config = dict(
    arch='preact_resnet',
    model='image classifier',
    dataset='stained colorectal tissue patches (NCT-CRC-HE-100K)',
    train_examples=45211,
    image_size=64,
    crop_scale_min=1,
    horizontal_flip=True,
    translate=0.06,
    rotation_deg=10,
    color_jitter=0.1,
    cutout=0.25,
    targets=['tissue'],
    num_classes=9,
    norm='batchnorm',
    hidden_act='relu',
    channel_attention='se',
    depths=[2, 3, 3],
    kernel_size=3,
    stem='deep',
    avg_pool_shortcut=True,
    widths=[64, 128, 256],
    mixing='mixup',
    loss='cross_entropy',
    head_dropout=0.1,
    init='trunc_normal_002',
    residual_init='none',
    optimizer='adamw',
    learning_rate=0.0017,
    beta1=0.9,
    beta2=0.99,
    eps=1e-06,
    max_grad_norm=1.0,
    adaptive_grad_clip=0.02,
    magnitude_pruning=0.3,
    max_steps=17800,
    batch_size=256,
    epochs=100.8,
    lr_schedule='cosine_restarts',
    final_lr_fraction=0.05,
    warmup_steps=530,
    weight_decay=0.1,
)
Rows from block 2 of a small image classifier, named by matrix and row number. Rows with one number belong to one channel. Each number is 500 + 50 x the weight over its row's rms, rounded and kept within 0 to 999. All counts start at 0. Numbers have three digits each. After the name is the row's rms in percent of the matrix's.
Before each channel's rows are labels from the 100 images, of 14848, where the channel reaches its highest value: "top examples" is what is common among them. Only what is clearly more common there than usual is listed. The data: stained colorectal tissue patches (NCT-CRC-HE-100K). In brackets: how many of the 100, against the usual share in percent.
# convs0: first 3x3 conv, stride 2 (model.blocks.2.convs.0.weight, 128x64x3x3, each kernel summed), inputs 0-63
# convs1: second 3x3 conv (model.blocks.2.convs.1.weight, 128x128x3x3, transposed, each kernel summed), outputs 0-42

top examples: tissue: adipose tissue (68 vs 10.3)
convs0.92 106:492571608514464434611436500430433516459497452501535493549521502486543508442484496487514570445505587509473505462486537506502402416526509506461511327485435490508450550533535492497549461397462528
convs1.92 097:509499478418489481510474507597502504535531607468500491617523506589435472420501526565523426517559505524537501489559534536483497519

top examples: tissue: adipose tissue (81 vs 10.3)
convs0.48 072:522402477449484504485488483520436474510559502468550377494451580474487551557494512498547515550393534483482495455390453458545435532497542506459503384506425417543493648484498477508533450464517506
convs1.48 094:548459510460542497504500543413537504636514479575521486475455530470523548520529501562470568510456567490485492497505492470540546502

top examples: tissue: adipose tissue (85 vs 10.3)
convs0.78 071:490460481538509449477493462509519480489609414399509506559477546505483540511488475509525522503470560473475492466463501510544494507477617504439497394536347445530490660562523437472468431493542491
convs1.78 098:561467501439601500519500572445517527692539497569522436497482506507475502508539529613475545502463550499447503486505515487515521494

top examples: tissue: adipose tissue (61 vs 10.3)
convs0.125 109:493502498550472497498496445444530535533542454414521525523361503492460547580508464484507556482515512498517387486533479476482602438503541466485492497559497488539279513528471460490526558561532521
convs1.125 118:543489476566475519525522573519484493504489470522501449515563504507502458602575531586500480467582564517503527496516531489554532483

top examples: tissue: smooth muscle (76 vs 13.4)
convs0.4 110:493518548499516590494507487645500587545500556458475499524511514500507447500657510514500505557498513450523492494530523445500490500508561503531510533496517269542559486468446508503492517536540502
convs1.4 115:491512539480524495593404470477493517506544546473554463501498529517554523495543504438493530499588531458537420507586482482564503473

top examples: tissue: adipose tissue (90 vs 10.3)
convs0.104 093:405581496572486548550451502519452488538472464578520576453495650498444492559536531471550485540496505512540486500488439411526522464544508463514430474415512500508395511501430411412570509517486565
convs1.104 084:589522481444549475531509590518530525525488477456477497493508482370487453482462523489562389493579524532492584571472526571528493420

top examples: tissue: adipose tissue (44 vs 10.3)
convs0.55 086:515448476512478481680569459554456487458524538440482431487539463546522480512532512381474391453561555458461426598518502456473564446397525466454447550514470490522491492526527501502550499531498535
convs1.55 081:492479472487594502512575528509600574547609569521436522514416508507426459388530494505586466511543442523489485540501504505581566419

top examples: tissue: smooth muscle (51 vs 13.4)
convs0.1 105:548506513486481492440559496487491557462410508482474439484458412560449493533475512466463483515520500506545503480555538463600554520557384504576475532489496498347440470507477424529600436585587487
convs1.1 096:501577558503489573527431549520525449517578432584406418495583489505492479523499535524473534536310389568512512593553555592478542491

top examples: tissue: adipose tissue (45 vs 10.3); tissue: smooth muscle (32 vs 13.4)
convs0.9 068:474579546458470627501504498512503497523515557402495571441520564499475544612606560431529461508467417500575508525499495452567561566498581463459505497505500457570504488490530398476493574569497490
convs1.9 105:512560522466482514505406508446507519543483537555506436513443487491498623500520514454533437504513497510524538470412536527508476452

top examples: tissue: adipose tissue (57 vs 10.3)
convs0.69 079:389459410490418463498521429518410498565434494458522482494465612498521511561484472470553523484454496489505491507434480537483580495432511527497364469583445452608474517515427446498583496521504488
convs1.69 090:555539541503547601574565582417504491562455449565502508457470557502515454591513522611537454529527535497503488527513485498538613458

top examples: tissue: smooth muscle (42 vs 13.4)
convs0.114 103:434508481426473503448579520550442443473454503514383461529478492518440491505547559411571431529484494486544455406572507457563523587502415552543466524456487444461413498486443422494504504610502475
convs1.114 094:515553546502513611640402597496502444562535497513446484451512503568534516481539512494481584509439414552500472623538537529552498445

top examples: tissue: adipose tissue (68 vs 10.3)
convs0.86 109:410522531574463518511454479439508435509507460351526524451448496514484473546528569491520507618516470531470372423479489384471486492478542415495484520493451533509536506483487503482590384509468491
convs1.86 103:598437556455518454506502543489597486544540440526464531506481574444482447466454518507436544540549493422486495467515399445417571523

top examples: tissue: adipose tissue (26 vs 10.3)
convs0.56 102:546511503463433402471528508499493474497472513427520508408435444510498473495394428496421446448487434498524527508539571546495481428500431557494368550420468514443497383482528481435529533585500522
convs1.56 108:536387534460571526504532525535520488488542439517472506577504489509439509464503506494542529565506429489513558461573485476553359495

top examples: tissue: adipose tissue (86 vs 10.3)
convs0.74 110:331500480509501440543515475398438441488481485447522491515527632516542380485441468487523547488451545544447491474494412480478549425506442494544465458581488474482479427465503481480553489505477580
convs1.74 103:501559511525448506554494553534526398519424598510508516566477500513379579489499571512523482497540549439495489471452510630510437427

top examples: tissue: adipose tissue (70 vs 10.3)
convs0.66 097:514506461542464515465521487487488439467538506482493520484511524418497521510530569534539547345490468454556511495483515556573510425467502479433513533400472501510427480554518517428617498680522548
convs1.66 090:518507489502425502500484516476468530594485510464558397486426477498500423500488416584508402529488486553517529412400510548507542496

top examples: tissue: tumour epithelium (40 vs 15)
convs0.14 107:402462542475501480447487550433457541467498544461544478400453403424462474442447504576374411501518495463493509511525441519449496451505540516624484566494449489483553517438481509427465539471457425
convs1.14 105:484507571456578590427514480480486468496509464494532523472524453519480514503519494459484618479436513388596556379557568460603448495

top examples: tissue: adipose tissue (55 vs 10.3)
convs0.64 104:479485540555541565602466548542474567511478442539538458357546440492398489526562479449488575465552474568552494473488458423556548508649500485496569457484514481497468506402491470529492478498497486
convs1.64 096:506509442512484527446360494555523542465446464521438364549533511624560481455521506438529520474512479560499543508505571529501449475

top examples: tissue: adipose tissue (38 vs 10.3)
convs0.25 105:495489428466531487500513487593482498615508661532491504428572559507478434566440388525491537451485536460412528547542469508496498492518421498533484534499477366503559464494512467494565493552460509
convs1.25 101:530533504483576435513510511449658503495497480557454554414511514493545459453461427489522524608503453439437384441480554561521504452

top examples: tissue: adipose tissue (42 vs 10.3)
convs0.2 082:459439463489518511452493519534541509701485572516471580558502505531389449622513482526506519506495571527456604520548540541517466488512470552449501493544386450481498491477498460519480492460501446
convs1.2 096:498556562546644505558565583449534462523476534539486543478508506515590504424540461492533460461461490513484473495498495540484511478

top examples: tissue: adipose tissue (41 vs 10.3)
convs0.57 093:476366447420505497494510396464457521535482442436494471553500558479444531543507526551492553423551439490465483504548530506508591507475525545534394434557501504576366542528522423517568508452516491
convs1.57 092:477504566618481511484569558473472398537386490550582599510536470491459503572516433541544462529492561551439526555491494531549497415

top examples: tissue: adipose tissue (90 vs 10.3)
convs0.43 086:412573504563460462522498496495453460460531379445574546465438573483488510510480542419566543561500519480555503440472505516500393461566533469527531448423477464595457545495415487498618539499533540
convs1.43 100:663455508413664470518527587558496510585514453475505489523524516486507461486469563545492450527518543507496546497512453492513538457

top examples: tissue: normal colon mucosa (91 vs 8.8)
convs0.105 107:503426518496508503473395347486499414522509583491500459524507492505516420548444385394496469535528516560414470548498497416468490445510436501508529557592498412503568479507458498514553475508524478
convs1.105 106:515614520580537492490530526467514489521464513557562486477478509500473549463487510458425514490491484424468517398317563544502463478

top examples: tissue: adipose tissue (48 vs 10.3)
convs0.97 104:543524558395506519502490490494466601522606520528494407492550480539456514513545510489478389531434459497491471423424512490484551497519615480540588572534495432386444529499465434521548496486490428
convs1.97 103:421425481471411491463481432615488499504485521483483439472486499538512497472630406466499582511467583454619508513531494486469491512

top examples: tissue: smooth muscle (38 vs 13.4)
convs0.18 098:518506526491525524459438481508496559440448532522512382471595502465533497499538499478433417524438449481507561505424495543475500421496553483526527525543362475346491442464481481528568495490496382
convs1.18 095:463506535509375479409492462638446510483494483459494474447508499533443447559517473440503521606439534457597518508496470490448543569

top examples: tissue: adipose tissue (79 vs 10.3)
convs0.37 119:592529482465573542506508426510561550552496471499495507335508487553497473565519497591366501407526526428476474550552505447513573540488548390518508495483527566496521482487478485485417519485487552
convs1.37 107:432480368547463506444508419515503502467560546515484522515500451453446570497498434438499508451551557501477569466519485568544395406

top examples: tissue: adipose tissue (41 vs 10.3); tissue: smooth muscle (38 vs 13.4)
convs0.52 088:490506497478495629511407487569420517583499596559509508461513555465512546614594572514507449488507393475547471531502482377527508553496549511472521495475510462521511500388516429503480521530442494
convs1.52 106:511526533448514494517489522479522506541515514521488485480518468426486595493530511418520491455561501484545564503493520474519494488

top examples: tissue: normal colon mucosa (55 vs 8.8); tissue: tumour epithelium (33 vs 15)
convs0.42 087:548461529535503388483515555490507501476522481477462510443453477493494601459444507510435477482440531490559602539460495581558514517496489490473362614520478487453451540428568439454551519597584474
convs1.42 090:536494529616386488436430555542477528483513546484495503496558512595477525518420524579566558588495457468552520474538501499479525499

top examples: tissue: adipose tissue (79 vs 10.3)
convs0.95 081:520502503490493506573477449516469455494571443492548417557492569473520523453467498503554536502507516497492561438423523542530423538516587517446559395427421470585502682524498470530547441488539521
convs1.95 103:604431484435557508501492533524506501641542506525496503505505488488497489498491528592462510519491530515460503493519470467526498457

top examples: tissue: adipose tissue (77 vs 10.3)
convs0.26 099:508536481480507584516488450497486488517568493394547461494524566524470523555571521490519478494421497487514504448364528470523451563544592493468524345504466387548501595480502427573521497458515495
convs1.26 098:547437516451519509502488542494514506615495475526529478491458498496493544489550504506493524514492508487476505489518485477481500499

top examples: tissue: smooth muscle (75 vs 13.4)
convs0.84 094:485529434413516553468503504511488523561473406474471487495506574507500508515605580508549480493583485497598486482555456442599567501510460427578430488471509530489427499507458338481549488564492526
convs1.84 100:508551513446507523534462514526512524495481486522498504496507412497451469540488544482521410526464445592478569556463619624534539437

top examples: tissue: adipose tissue (45 vs 10.3)
convs0.93 104:525464509528487510514495479416587538553610438420422501535446507515459539596501451511533528495509521565497467493490509544476600471517503432489479553501525521621450479540508446481656499594552508
convs1.93 091:500489540544479575528519504476477520466464429564446541414527498564495495546603465555623487530555506506539524498517480474541540495

top examples: tissue: smooth muscle (92 vs 13.4)
convs0.123 107:629530492514513544519492496586503521508501504442430537491533499615463492504547500502485497512471508326534496541521436468510532472555482512555550561493528360483470437499412476503505580557532570
convs1.123 103:418500440492443569484420481537491479426500458520491458497529572463548511500489418417432500525506658478511470513473450500531522464

top examples: tissue: smooth muscle (72 vs 13.4)
convs0.73 105:485425450470483516496484402515455507494474541460447519566452566533500484547573508442520493530499503525563489515539472462517560361414482546502524537617482410484366434561504431521449539567519494
convs1.73 099:528540523508548469628551598602480515529515425453464485480552504503508466542524502501479456407476581557483543505484570520507533483

top examples: tissue: adipose tissue (51 vs 10.3); tissue: normal colon mucosa (37 vs 8.8)
convs0.12 092:466495449524458478536544576531412526493423580521527432539482612465586516552486484492572548481382493527539519512420457556512565410497494562440404502505459469532436471533459437514565439506542500
convs1.12 092:552511517446465515583522543477483575558521531500416520404470525485582380547485504571615392530552501476486450480505454532475568471

top examples: tissue: adipose tissue (56 vs 10.3)
convs0.5 110:490535548514484460566480446471528565526499408494463455498541499423506460526568469447511576480560531527497376419500497400368550429500489407476443514519490425530480479513538497468562466513399554
convs1.5 097:477480531587442479535548513546535478510561608503478560561494562497424539424598560487525459524657491487537497439464466530459482501