python train.py --arch="preact_resnet" --model="image classifier" --dataset="stained colorectal tissue patches (NCT-CRC-HE-100K)" --train_examples=45211 --image_size=64 --crop_scale_min=1 --horizontal_flip=true --translate=0.06 --rotation_deg=10 --color_jitter=0.1 --cutout=0.25 --targets=["tissue"] --num_classes=9 --norm="batchnorm" --activation="relu" --channel_attention="se" --depths=[2, 3, 3] --kernel_size=3 --stem="deep" --avg_pool_shortcut=true --widths=[64, 128, 256] --mixing="mixup" --loss="cross_entropy" --head_dropout=0.1 --init="trunc_normal_002" --residual_init="none" --optimizer="adamw" --lr=0.0017 --beta1=0.9 --beta2=0.99 --eps=1e-06 --grad_clip=1.0 --adaptive_grad_clip=0.02 --magnitude_pruning=0.3 --steps=17800 --batch_size=256 --epochs=100.8 --lr_schedule="cosine_restarts" --final_lr_fraction=0.05 --warmup_steps=530 --weight_decay=0.1
Rows from block 2 of a small image classifier, named by matrix and row number. Rows with one number belong to one channel. Each number is 128 + 24 x the weight over its row's rms, rounded and kept within 0 to 255. All counts start at 0. Numbers have three digits each.
After each channel's rows are labels from the 100 images, of 14848, where the channel reaches its highest value: "top examples" is what is common among them; "colour at peak" is the nearest of a few named colours to the mean colour under the peak. Only what is clearly more common there than usual is listed. The data: stained colorectal tissue patches (NCT-CRC-HE-100K). In brackets: how many of the 100.
# convs0: first 3x3 conv, stride 2 (model.blocks.2.convs.0.weight, 128x64x3x3, each kernel summed), inputs 0-63
# convs1: second 3x3 conv (model.blocks.2.convs.1.weight, 128x128x3x3, transposed, each kernel summed), outputs 0-42

convs0.59:122103112127133056122102123121122137099128124141138126142133103101139069143065080118138142077093119133114126137119136062105124134094128126150126088152115112112139116148108161153139130131136134
convs1.59:120138162122115083118140136133110091121120158140116166155111122122121168127112129125101099126099094088137144077114138158118047117
top examples: tissue: cancer-associated stroma (41)
colour at peak: pink (84)

convs0.101:137112095095084064080127136120103145134126129129135109105099119123071153114100127116116095109117092150110107095108174136118093127100136136140104135128123121140129141117188115101146120160133101
convs1.101:123147110152106114115125141110116130139086113142163095128140194158119130145127126157146174136112166137147121165169125116134129201
top examples: tissue: tumour epithelium (36); tissue: lymphocytes (28)
colour at peak: brown (36)

convs0.21:149101141131127153101152126115122158098115198129118123146114081072136139127157165146120074128118074078132132143138122164142129128111133142118160146136121134075117110115113123139121151149108135
convs1.21:114163130133097132104127135112125162121110136079143125083118123120125128136127116130115175133126150111144136109088135123125135142
top examples: tissue: mucus (26)
colour at peak: brown (54)

convs0.79:125096136076125101121088127124080129118125127135115074155142134091146161142136120124145103101094094162128160121073140141132129118082129141130143129137103159128115118146168106149148114138120071
convs1.79:108124135128089094134139108133062166118081131121125135118132179143132127203147094120148130128109125097153115115136129129099129178
top examples: tissue: tumour epithelium (73)
colour at peak: grey (46)

convs0.30:132112148100153109100106107116104127112113131127116092128168100067162139126120108121136102101071119135132166128094169084141130127130081159126132122156071140120138109132155129144126151138115093
convs1.30:121146145111128104127136106117060161123126101126112145136141150117128125150097130103137078140083097101135147118119156131095113168
top examples: tissue: cancer-associated stroma (29)
colour at peak: grey (48)

convs0.44:146138145139159134150146140125107184095060131130111130132140127126108141134148129162119124132121147125102108138134076159112160121133129107152144148201144138087085136120115134112068136130123121
convs1.44:092168110144091126089127117124136129127166154106094132141101104138119144145120149123096147103140167069145126114157135181143129109
top examples: tissue: adipose tissue (26)
colour at peak: grey (46)

convs0.82:124137127126124113164123141098119217113076127160123120135122118124142122105122111155123140139148142137149126115133144120114150118123097156112121139137076131061072112133128106140118123119070144
convs1.82:133123145143114152126127119181098062135158171130081127119121165142135128096136139122150143124130121107169132112158122145121130125
top examples: tissue: adipose tissue (52); tissue: mucus (30)
colour at peak: pink (72)

convs0.35:111128135117129116120123119148130133166157157129125126122105144117128101148099081107127139123152143129082094100164170095101132109111061142132118130131107065152158116127129135087158126102082118
convs1.35:137137177128164119136140125129135083122140117169158148137128138151105137063128122119116132121166101037130108108121179115148110111
top examples: tissue: tumour epithelium (42); tissue: normal colon mucosa (26)
colour at peak: grey (42)

convs0.13:168117124123114108132120167209116141129101145120130132135121142135195162126096103122137166152134140122115119107134118096125134199118117134135119114133104083122186127157113121132128123122130119
convs1.13:127143136106136109112108125073116139125132144142158132139094128120134127148138147136122124152127100101130042127146127114190141124
top examples: tissue: normal colon mucosa (53); tissue: tumour epithelium (35)
colour at peak: pink (66)

convs0.119:152130125126113081121127137105087130118127123153128133090085130144128168122106101158105112109085145136142103087113149144139130167115122128141053163152128130131146141108182121092117118170130134
convs1.119:128135132158115125075094133112118125137126140149119095137132134144138171142112153181128184161124118113168107128182132128150138132
top examples: tissue: normal colon mucosa (41); tissue: tumour epithelium (41)
colour at peak: brown (33)

convs0.41:134135085115131136079122114152130084144120125177137128141108120108136128132135112218136172106142119132105132093117104097126116103155101105078135091110138126107099109143104113132152107123138140
convs1.41:144170110180152108118111160123128113160108146157121124148133133100125144068124129136149123116130125176102168138099133173179137113
top examples: tissue: mucus (34); tissue: normal colon mucosa (26)
colour at peak: pink (64)

convs0.51:068133106157145121155137110113105119143133125160171136142091143116141112154114167102156149132148138121139129139137063154136149062141162131110144128169139124107076127122098127127150124145150135
convs1.51:152142135141152126107143192176130123131126130106124121124143067137124101145119145151115084094127174161137143135116138153130151103
top examples: tissue: adipose tissue (80)
colour at peak: white (55)

convs0.121:151132152119119122112168144158125131124155130132078103109157103122057118131145125134126083109113131130096120109107132151137131155148146124124126134093120082093134154107117091140168152146148063
convs1.121:083118141165076153114127086135157118121135143124142085117140153126133149124110102117121204145088134101156128138131075092121089109
top examples: tissue: normal colon mucosa (88)
colour at peak: brown (64); black (32)

convs0.65:163130096121115029133148132136115128119123126079126132130113139136128170146046086098133141127115151132121127117104125162136089117138129132127123125144112111103124126148155104120117137110159131
convs1.65:127144123106120139146138153125157165133119064119124122134122126144125116147129134131215082112126075099073131123161146141118126142
top examples: tissue: normal colon mucosa (35)
colour at peak: black (26)

convs0.49:167133129107119083122159125124140153140130137126133086117133126136138132141078104124111129102103137123104111094074128157057106067131137128097127156147118125135134134127160132078162108145114103
convs1.49:113115123100126182162168106135140168135153103130126128109130130167082116139177094125173088123148142148134158131149162094137150173
top examples: tissue: mucus (25)
colour at peak: grey (53)

convs0.23:141114098082083095088130148114107131122128133141129102106107118134097144106125127114106097096116088143132092086108187128124122148096128149132102158130128095149126136118180126102142126175152098
convs1.23:120138110143093133117116143119093124135093125121143075124149170143127137143107136147154159134118162141181138177178119128113123179
top examples: tissue: lymphocytes (37); tissue: tumour epithelium (34); tissue: normal colon mucosa (25)
colour at peak: brown (34)

convs0.88:118136128111132177135104143108125161118076131118111134130176130121123107109181157123127110120172117123164120122161117071169162145143132119143137124100123150085130129140108083159139077125120125
convs1.88:129175148121125157135134131129134139120136107124125141128131077160118136132123153124162076099102074136086155154101193173106138123
top examples: tissue: smooth muscle (77)
colour at peak: grey (56)

convs0.112:107127119127121129112139099134112099124190118121190109118134163130109131117139144113145127100125114133126129093100131129146090123121186129130128049107113111152098189132138121119170137140138126
convs1.112:153084147113137140125124156131142126199138127134168115138111124133129119129127132174096132177122157139110144140130129110132143118
top examples: tissue: adipose tissue (86)
colour at peak: pink (75)

convs0.10:133094153146147143144124157160128134137107087129122074127106116112107129143128118095078149106152137164158169112112102122167141114155108162138132093120126122122142125038110117121134124122128148
convs1.10:132121106127129130097063128136136134121111126160124069161131145162179121083125123105130147131135109130122127128100149132155107091
top examples: tissue: cancer-associated stroma (53); tissue: smooth muscle (37)
colour at peak: pink (85)

convs0.98:144103109102127115185097127106076127098140176145133107140111129108129111141113137117135070151116117148120092160140114130159128135092102142109140148124126089149111114131112119130121126101120209
convs1.98:169158131116196119140115167123126144160133117119123135088123131129126083114146137152137133088099132099128132121126173141148166125
top examples: tissue: adipose tissue (99)
colour at peak: white (84)

convs0.27:105114133115123136121152093150115133137107122127153113140123152125148122150174136122139165124103083122114121080109127130098133144110160133106134064154114077153110164161140086102128191128120107
convs1.27:111135145104144121143136138111102129217144163121155127110111113101142174120149128136130096134140139132149145130112117131137137131
top examples: tissue: adipose tissue (86)
colour at peak: white (55)

convs0.16:107122111129154107124130117118121143117117130154128118123140116110144052148114089112132124067069118129114142140117101070131125131112133123144133082183102098094140116137113163164116126146130128
convs1.16:133137142128094076103136139149128113130133149138095147142124116116134144142115127127081111112102121083137152065090139158096079110
top examples: tissue: cancer-associated stroma (42)
colour at peak: pink (72)

convs0.3:149127149115094116097123155129138150089116139131078117142107085159077142113125138124127115177133120159141124104148127141165076164121089121150154133128134127077130077149123118130114105157132103
convs1.3:150180104113124088140109173149146129140122127151056137099160169130140121119129145113135146116052087142112091127128155162140136144
top examples: tissue: debris (47)
colour at peak: pink (74)

convs0.117:132156177139126143130129089119148142169099132098103122124142108135127089124137133061137120170134158167102095094133145129127101085167091119129124139140104127123146107114132122131152077091105133
convs1.117:125153131163123089120146128165127108131116145138135134127127179127121147078119160119125129122153105087128097094101101127074141138
top examples: tissue: tumour epithelium (40); tissue: normal colon mucosa (29)
colour at peak: pink (64)

convs0.127:134133121112119076140162127167090107142139140152129087123134199104145137151106104156112143077102125124131102118100117126124145130108128110113111132113129056152123108142153112093128118132143169
convs1.127:146141117110121130142149163127142156153123119132083125101094145110131121128133128138157066071127119128142083139126149144123116134
top examples: tissue: adipose tissue (71)
colour at peak: white (64)

convs0.45:113117125102114096115107103101085103130134131100123124138113111087158128140123114135136138098131110146148117118129143083118131132085034159122130125162076084110141102127140092115120130149108129
convs1.45:136133139101165101148114130124098120112146093133086118215148129138109149102148161133144114075138101095123162127153174143115099140
top examples: tissue: normal colon mucosa (75)
colour at peak: grey (49)

convs0.24:142132144144115151125152153129155125129146114125110105115146083116152137127160116112124128102107156128213155106129149127167115150122088121086111122144105111109146127087123133139131137189181144
convs1.24:137136140146118147130038136103116162136105142172151073143130140197146124121123155152131123136084097140123134125113175130138139099
top examples: tissue: smooth muscle (53); tissue: normal colon mucosa (25)
colour at peak: pink (81)

convs0.108:148128135126112122128126129132135081119123116124118133118125144150166202125120136143123125134110125150140139129126115115178108152117132100086120102165134135161168128118180097046090103132121116
convs1.108:131158136127137100096075128130130154143118170192123122154134122131111221149148161133101148083116148134154122090131141133166128139
top examples: tissue: tumour epithelium (65)
colour at peak: grey (41)

convs0.100:139120129123157128171131146161120124139080122153121119130156148158190110144096144088137147098121146114129181128124137146128145119134134162157125078155144140110144077134112126169136096118167159
convs1.100:121132159127127132056129132157110113131101165154162134121074103110141153123126131122137090152106120126130072169105117173116124132
top examples: tissue: normal colon mucosa (89)
colour at peak: pink (75)

convs0.113:133129115129166151136124091142162135139144116091091138131101130137091122147147128137117138117145141130150124137138105079130186092152127122129124169141131093143033126135119081127141146146138139
convs1.113:105139088163085142158138112177104108097137120122063133085172124138139114135124106124150122117141157152161148154125109162138155118
top examples: tissue: smooth muscle (38)
colour at peak: pink (83)

convs0.53:156192146097137188115160139165123126137125122108095109129134157153140124132167112124138126119117145104181133115142123118210158124154095109125129117105114117090139101142119132150132137116146140
convs1.53:130139118113132128131031128109128172133115122137136042121107125149160135134142145137128102129119117111133135122074168126154132099
top examples: tissue: smooth muscle (81)
colour at peak: pink (74)

convs0.80:141129093071112120094146093115101166120096133140126079126105134149117091143100119117124107094126126131140119130083167123102131133135087184121118139117076117103095101133148122142105128146153105
convs1.80:161164134102128175135163119156116052127130067145120113130123148133121131134122141110115140131124138165102121172150139138116108146
top examples: tissue: smooth muscle (42)
colour at peak: pink (82)

convs0.8:158124112138114138129132089170072139142123146138146118110122129084059132115126145153120119104156118079133141152137089159141123057137119141165134169097121115123105130112109137104120132136110126
convs1.8:136126172138182131107157146124135126155110111114187147100106116105092114135148101131116111110076171114117132114071151097187137130
top examples: tissue: smooth muscle (47); tissue: debris (29)
colour at peak: brown (68)

convs0.60:094123141083089095123207123127079111110117128111113106149144127112141071109126125113151129111129130121125107102144134195122126129112131147161147148125124122131130161131124145115121192141116133
convs1.60:114134172134169217154150138124133135143104135138149175103134128150120142121119121107127129108114133160123129119126157124165127096
top examples: tissue: debris (36)
colour at peak: brown (49); black (33)

convs0.32:170126126135113145124209110177113119142130131117122114134115134098125126134127137137130121099120131069149130126122095184190131125156109143123143147096115099117118093129108120109110180150124141
convs1.32:123125126149111154124141151120166145139102141127137123085117147101150121140122113130096123118132137125132119112035122103159114067
top examples: tissue: normal colon mucosa (82)
colour at peak: black (65); brown (33)

convs0.71:130113145118124139129132099118124128099126129128133131125159143132142139113151133138115131139124139132129127127142132139137189097133121103127169149157128145107131183117121131110135115141000120
convs1.71:119128105124134134049154097121131140142110143085126137129071068148127089132128123115122127119136132115130110099125148133118147164
top examples: tissue: mucus (25)
colour at peak: grey (55)

convs0.126:119133145136139128164121126115117124152128129113109138081178158104122120168155113124118174106125158141111123146134114138123163122154116110086118129112118125155124086086158119144145077133064178
convs1.126:128128111135104117160118132135138141146123149130087134126089167134126149096148122124177094140168117138134090085129113167103138128
top examples: tissue: adipose tissue (72)
colour at peak: white (55)

convs0.11:113087104082118121129082119153122103140129081099118114124097146126099146165126145156140138136134082146063115118123108085128159146090130125146127128142142119183159155129163121101130114136125121
convs1.11:162134162129178108118126149089136128167111131174123160130133134111122165146123126157103156130126136132135125122121126116172116131
top examples: tissue: adipose tissue (49)
colour at peak: pink (73)

convs0.19:085199161129113184142151131121126097140126131152133118150128161139077107132169138105132105191121104136135129131146130114165142134171140112130142141124142184140140168134120136139139118140123137
convs1.19:148142130114128126137117136126139132118130106099110140131129092143125112126074127089140085124159117100100138119122153160073124119
top examples: tissue: adipose tissue (33)
colour at peak: grey (42)

convs0.36:151142133111176141116124118123088122128140124107134119117128147132062159122134142169116119111124100141119172132114128110177152146104151125129109146148136139140137221117173103098143111139133116
convs1.36:144092134145122135080099117124142127191146145141138134154160104128081172134107103158110154139120153114112130114129123130133099125
top examples: tissue: adipose tissue (76)
colour at peak: grey (48)

convs0.58:177117152111127125133095092129163160139117116092115116141133122135080139148132133135134096178167111150102077105148129114118160108106105119180100148134152099125106133140122114148101077143131107
convs1.58:134140124204088056126129157129139122139152144127129170110154166111119111142099133118123131139133124087111142089112119123115142136
top examples: tissue: tumour epithelium (72)
colour at peak: pink (65)

convs0.99:162089120128105086134089144147122151125144133131151111059130125136138128090078085125085173084161127123135117096145175134100130125119122159133102140142123106111132113095139152114124122123127147
convs1.99:128125138120141130106140115147082090118127098149154101143125144137115113064150133105147085143147119111117125145158161124138136141
top examples: tissue: mucus (38); tissue: normal colon mucosa (25)
colour at peak: grey (47)

convs0.63:126117087135118133118122114113148111171145145135144144101107129191162085135129157141111147118147156128135121077138164139110128126139109171169121110156130157088146128116108111144164063116132146
convs1.63:125177161134145186119130121116146060135120149135154139145115110115129136059127131116118128133123083124122060180145119143090159115
top examples: tissue: normal colon mucosa (76)
colour at peak: pink (66)

convs0.102:104126127102129111110139149136128103137139135113154167136096144151126115123103085104118158112156153110131133143208154135143157126122114161165120139127118070149124115143103093085150174127133158
convs1.102:126118126118155137139131149155115116122072091127180133160123093101100124095147064097133126134138133113115137153144118135196125099
top examples: tissue: tumour epithelium (44)
colour at peak: white (88)

convs0.111:107137133123115131137121130129101139183097142131118118115120175126107134178141145137115134130152117134119117141124142150088144125116134124136112147132129095246158118105152115090144151129112141
convs1.111:150132152117182107152150156107159134145108110126137139104122126119127131144146130140121118126166145127154120130126125105155134126
top examples: tissue: adipose tissue (87)
colour at peak: pink (89)

convs0.28:163121125098116147113117107147099161135146151174157096125106159135135138166162133130147132073120142076116116083102152132136109141110144145105120074109117123148125182123151107097132150133120150
convs1.28:150132131118121127125115162121134113209137153136145107132112128066118174113133121146125127122137162130144140130129119130145140121
top examples: tissue: adipose tissue (96)
colour at peak: pink (73)

convs0.106:149102131116135099127086132124123091146127094118130126077126153126129153169128126135103133061125129130139143134080134127125131120098123078104133135148125126193140110104157118060121143155126145
convs1.106:143141133107152083118146149107121142147111131158089118164126153116099167136153141145112083109147106155156125119137134116124126147
top examples: tissue: adipose tissue (29)
colour at peak: pink (85)

convs0.34:133146133126130182122098102150130121165142131093148124094123158145123155185183147122126100127111120119135110099077137087133105152133165109119121069132130123159130146082136114132143157141119124
convs1.34:126120146104137128134130138121142129168128142128132126120121129080115165119140130098127119125162138124142149127128119131131133123
top examples: tissue: adipose tissue (81)
colour at peak: pink (71)

convs0.50:128109123087131154153082141093116102119147132137092129131176188112120145151146160100107108127087115133114149155146102130117126128085104113112160131138085131145134135109175108104119134121072129
convs1.50:156158141121134112112124131121104128189119159139138136125129116129118176146136137133130087110140129099119143075083122166117127141
top examples: tissue: adipose tissue (53)
colour at peak: pink (67)

convs0.87:132160148134131120105129130106101132098138131128135103118110140113112172109135122155127092119108101169130167149129129147190144125119122112109115159137117166138125139128190106078147090168101079
convs1.87:123136137163082127079080102141127128125121172151102080139147115148093177160091115123127184148107110108153120102133124156124116146
top examples: tissue: tumour epithelium (55); tissue: cancer-associated stroma (29)
colour at peak: grey (70)

convs0.70:120128159122132119120163164135138121145101117095141201087116119134137117173125101110103174115142117106154123151175118132147121081129126118135088120135123111141133118123100111075123179142107109
convs1.70:118085118107173114122132149129142141117130098118168132178109103115123132115145100105099134157146145111130161122145094131185105090
top examples: tissue: smooth muscle (40)
colour at peak: white (99)

convs0.89:128214128086116123110134103121129126133127153120121151108185160162152134109132098144175102126115121079129112133156150131130134150147130051129136119133126125126129127170152155132129128128130132
convs1.89:135124105121127111135062146133125123122122112125119098151116104150171129084095123111127144133143128112131120108124133132118130130
top examples: tissue: cancer-associated stroma (46); tissue: smooth muscle (31)
colour at peak: pink (82)

convs0.68:143106113103080058108147127150112140126130096120118051157111120120132149143120130091147137132128118159090097071129143144124079116091124140123139095133123126149132133156154112118129153128133125
convs1.68:117146108115148123141126151099156172137098137152114156120132223133124128144136138137176131101130113182113135131131146137148122178
top examples: tissue: debris (52)
colour at peak: grey (47)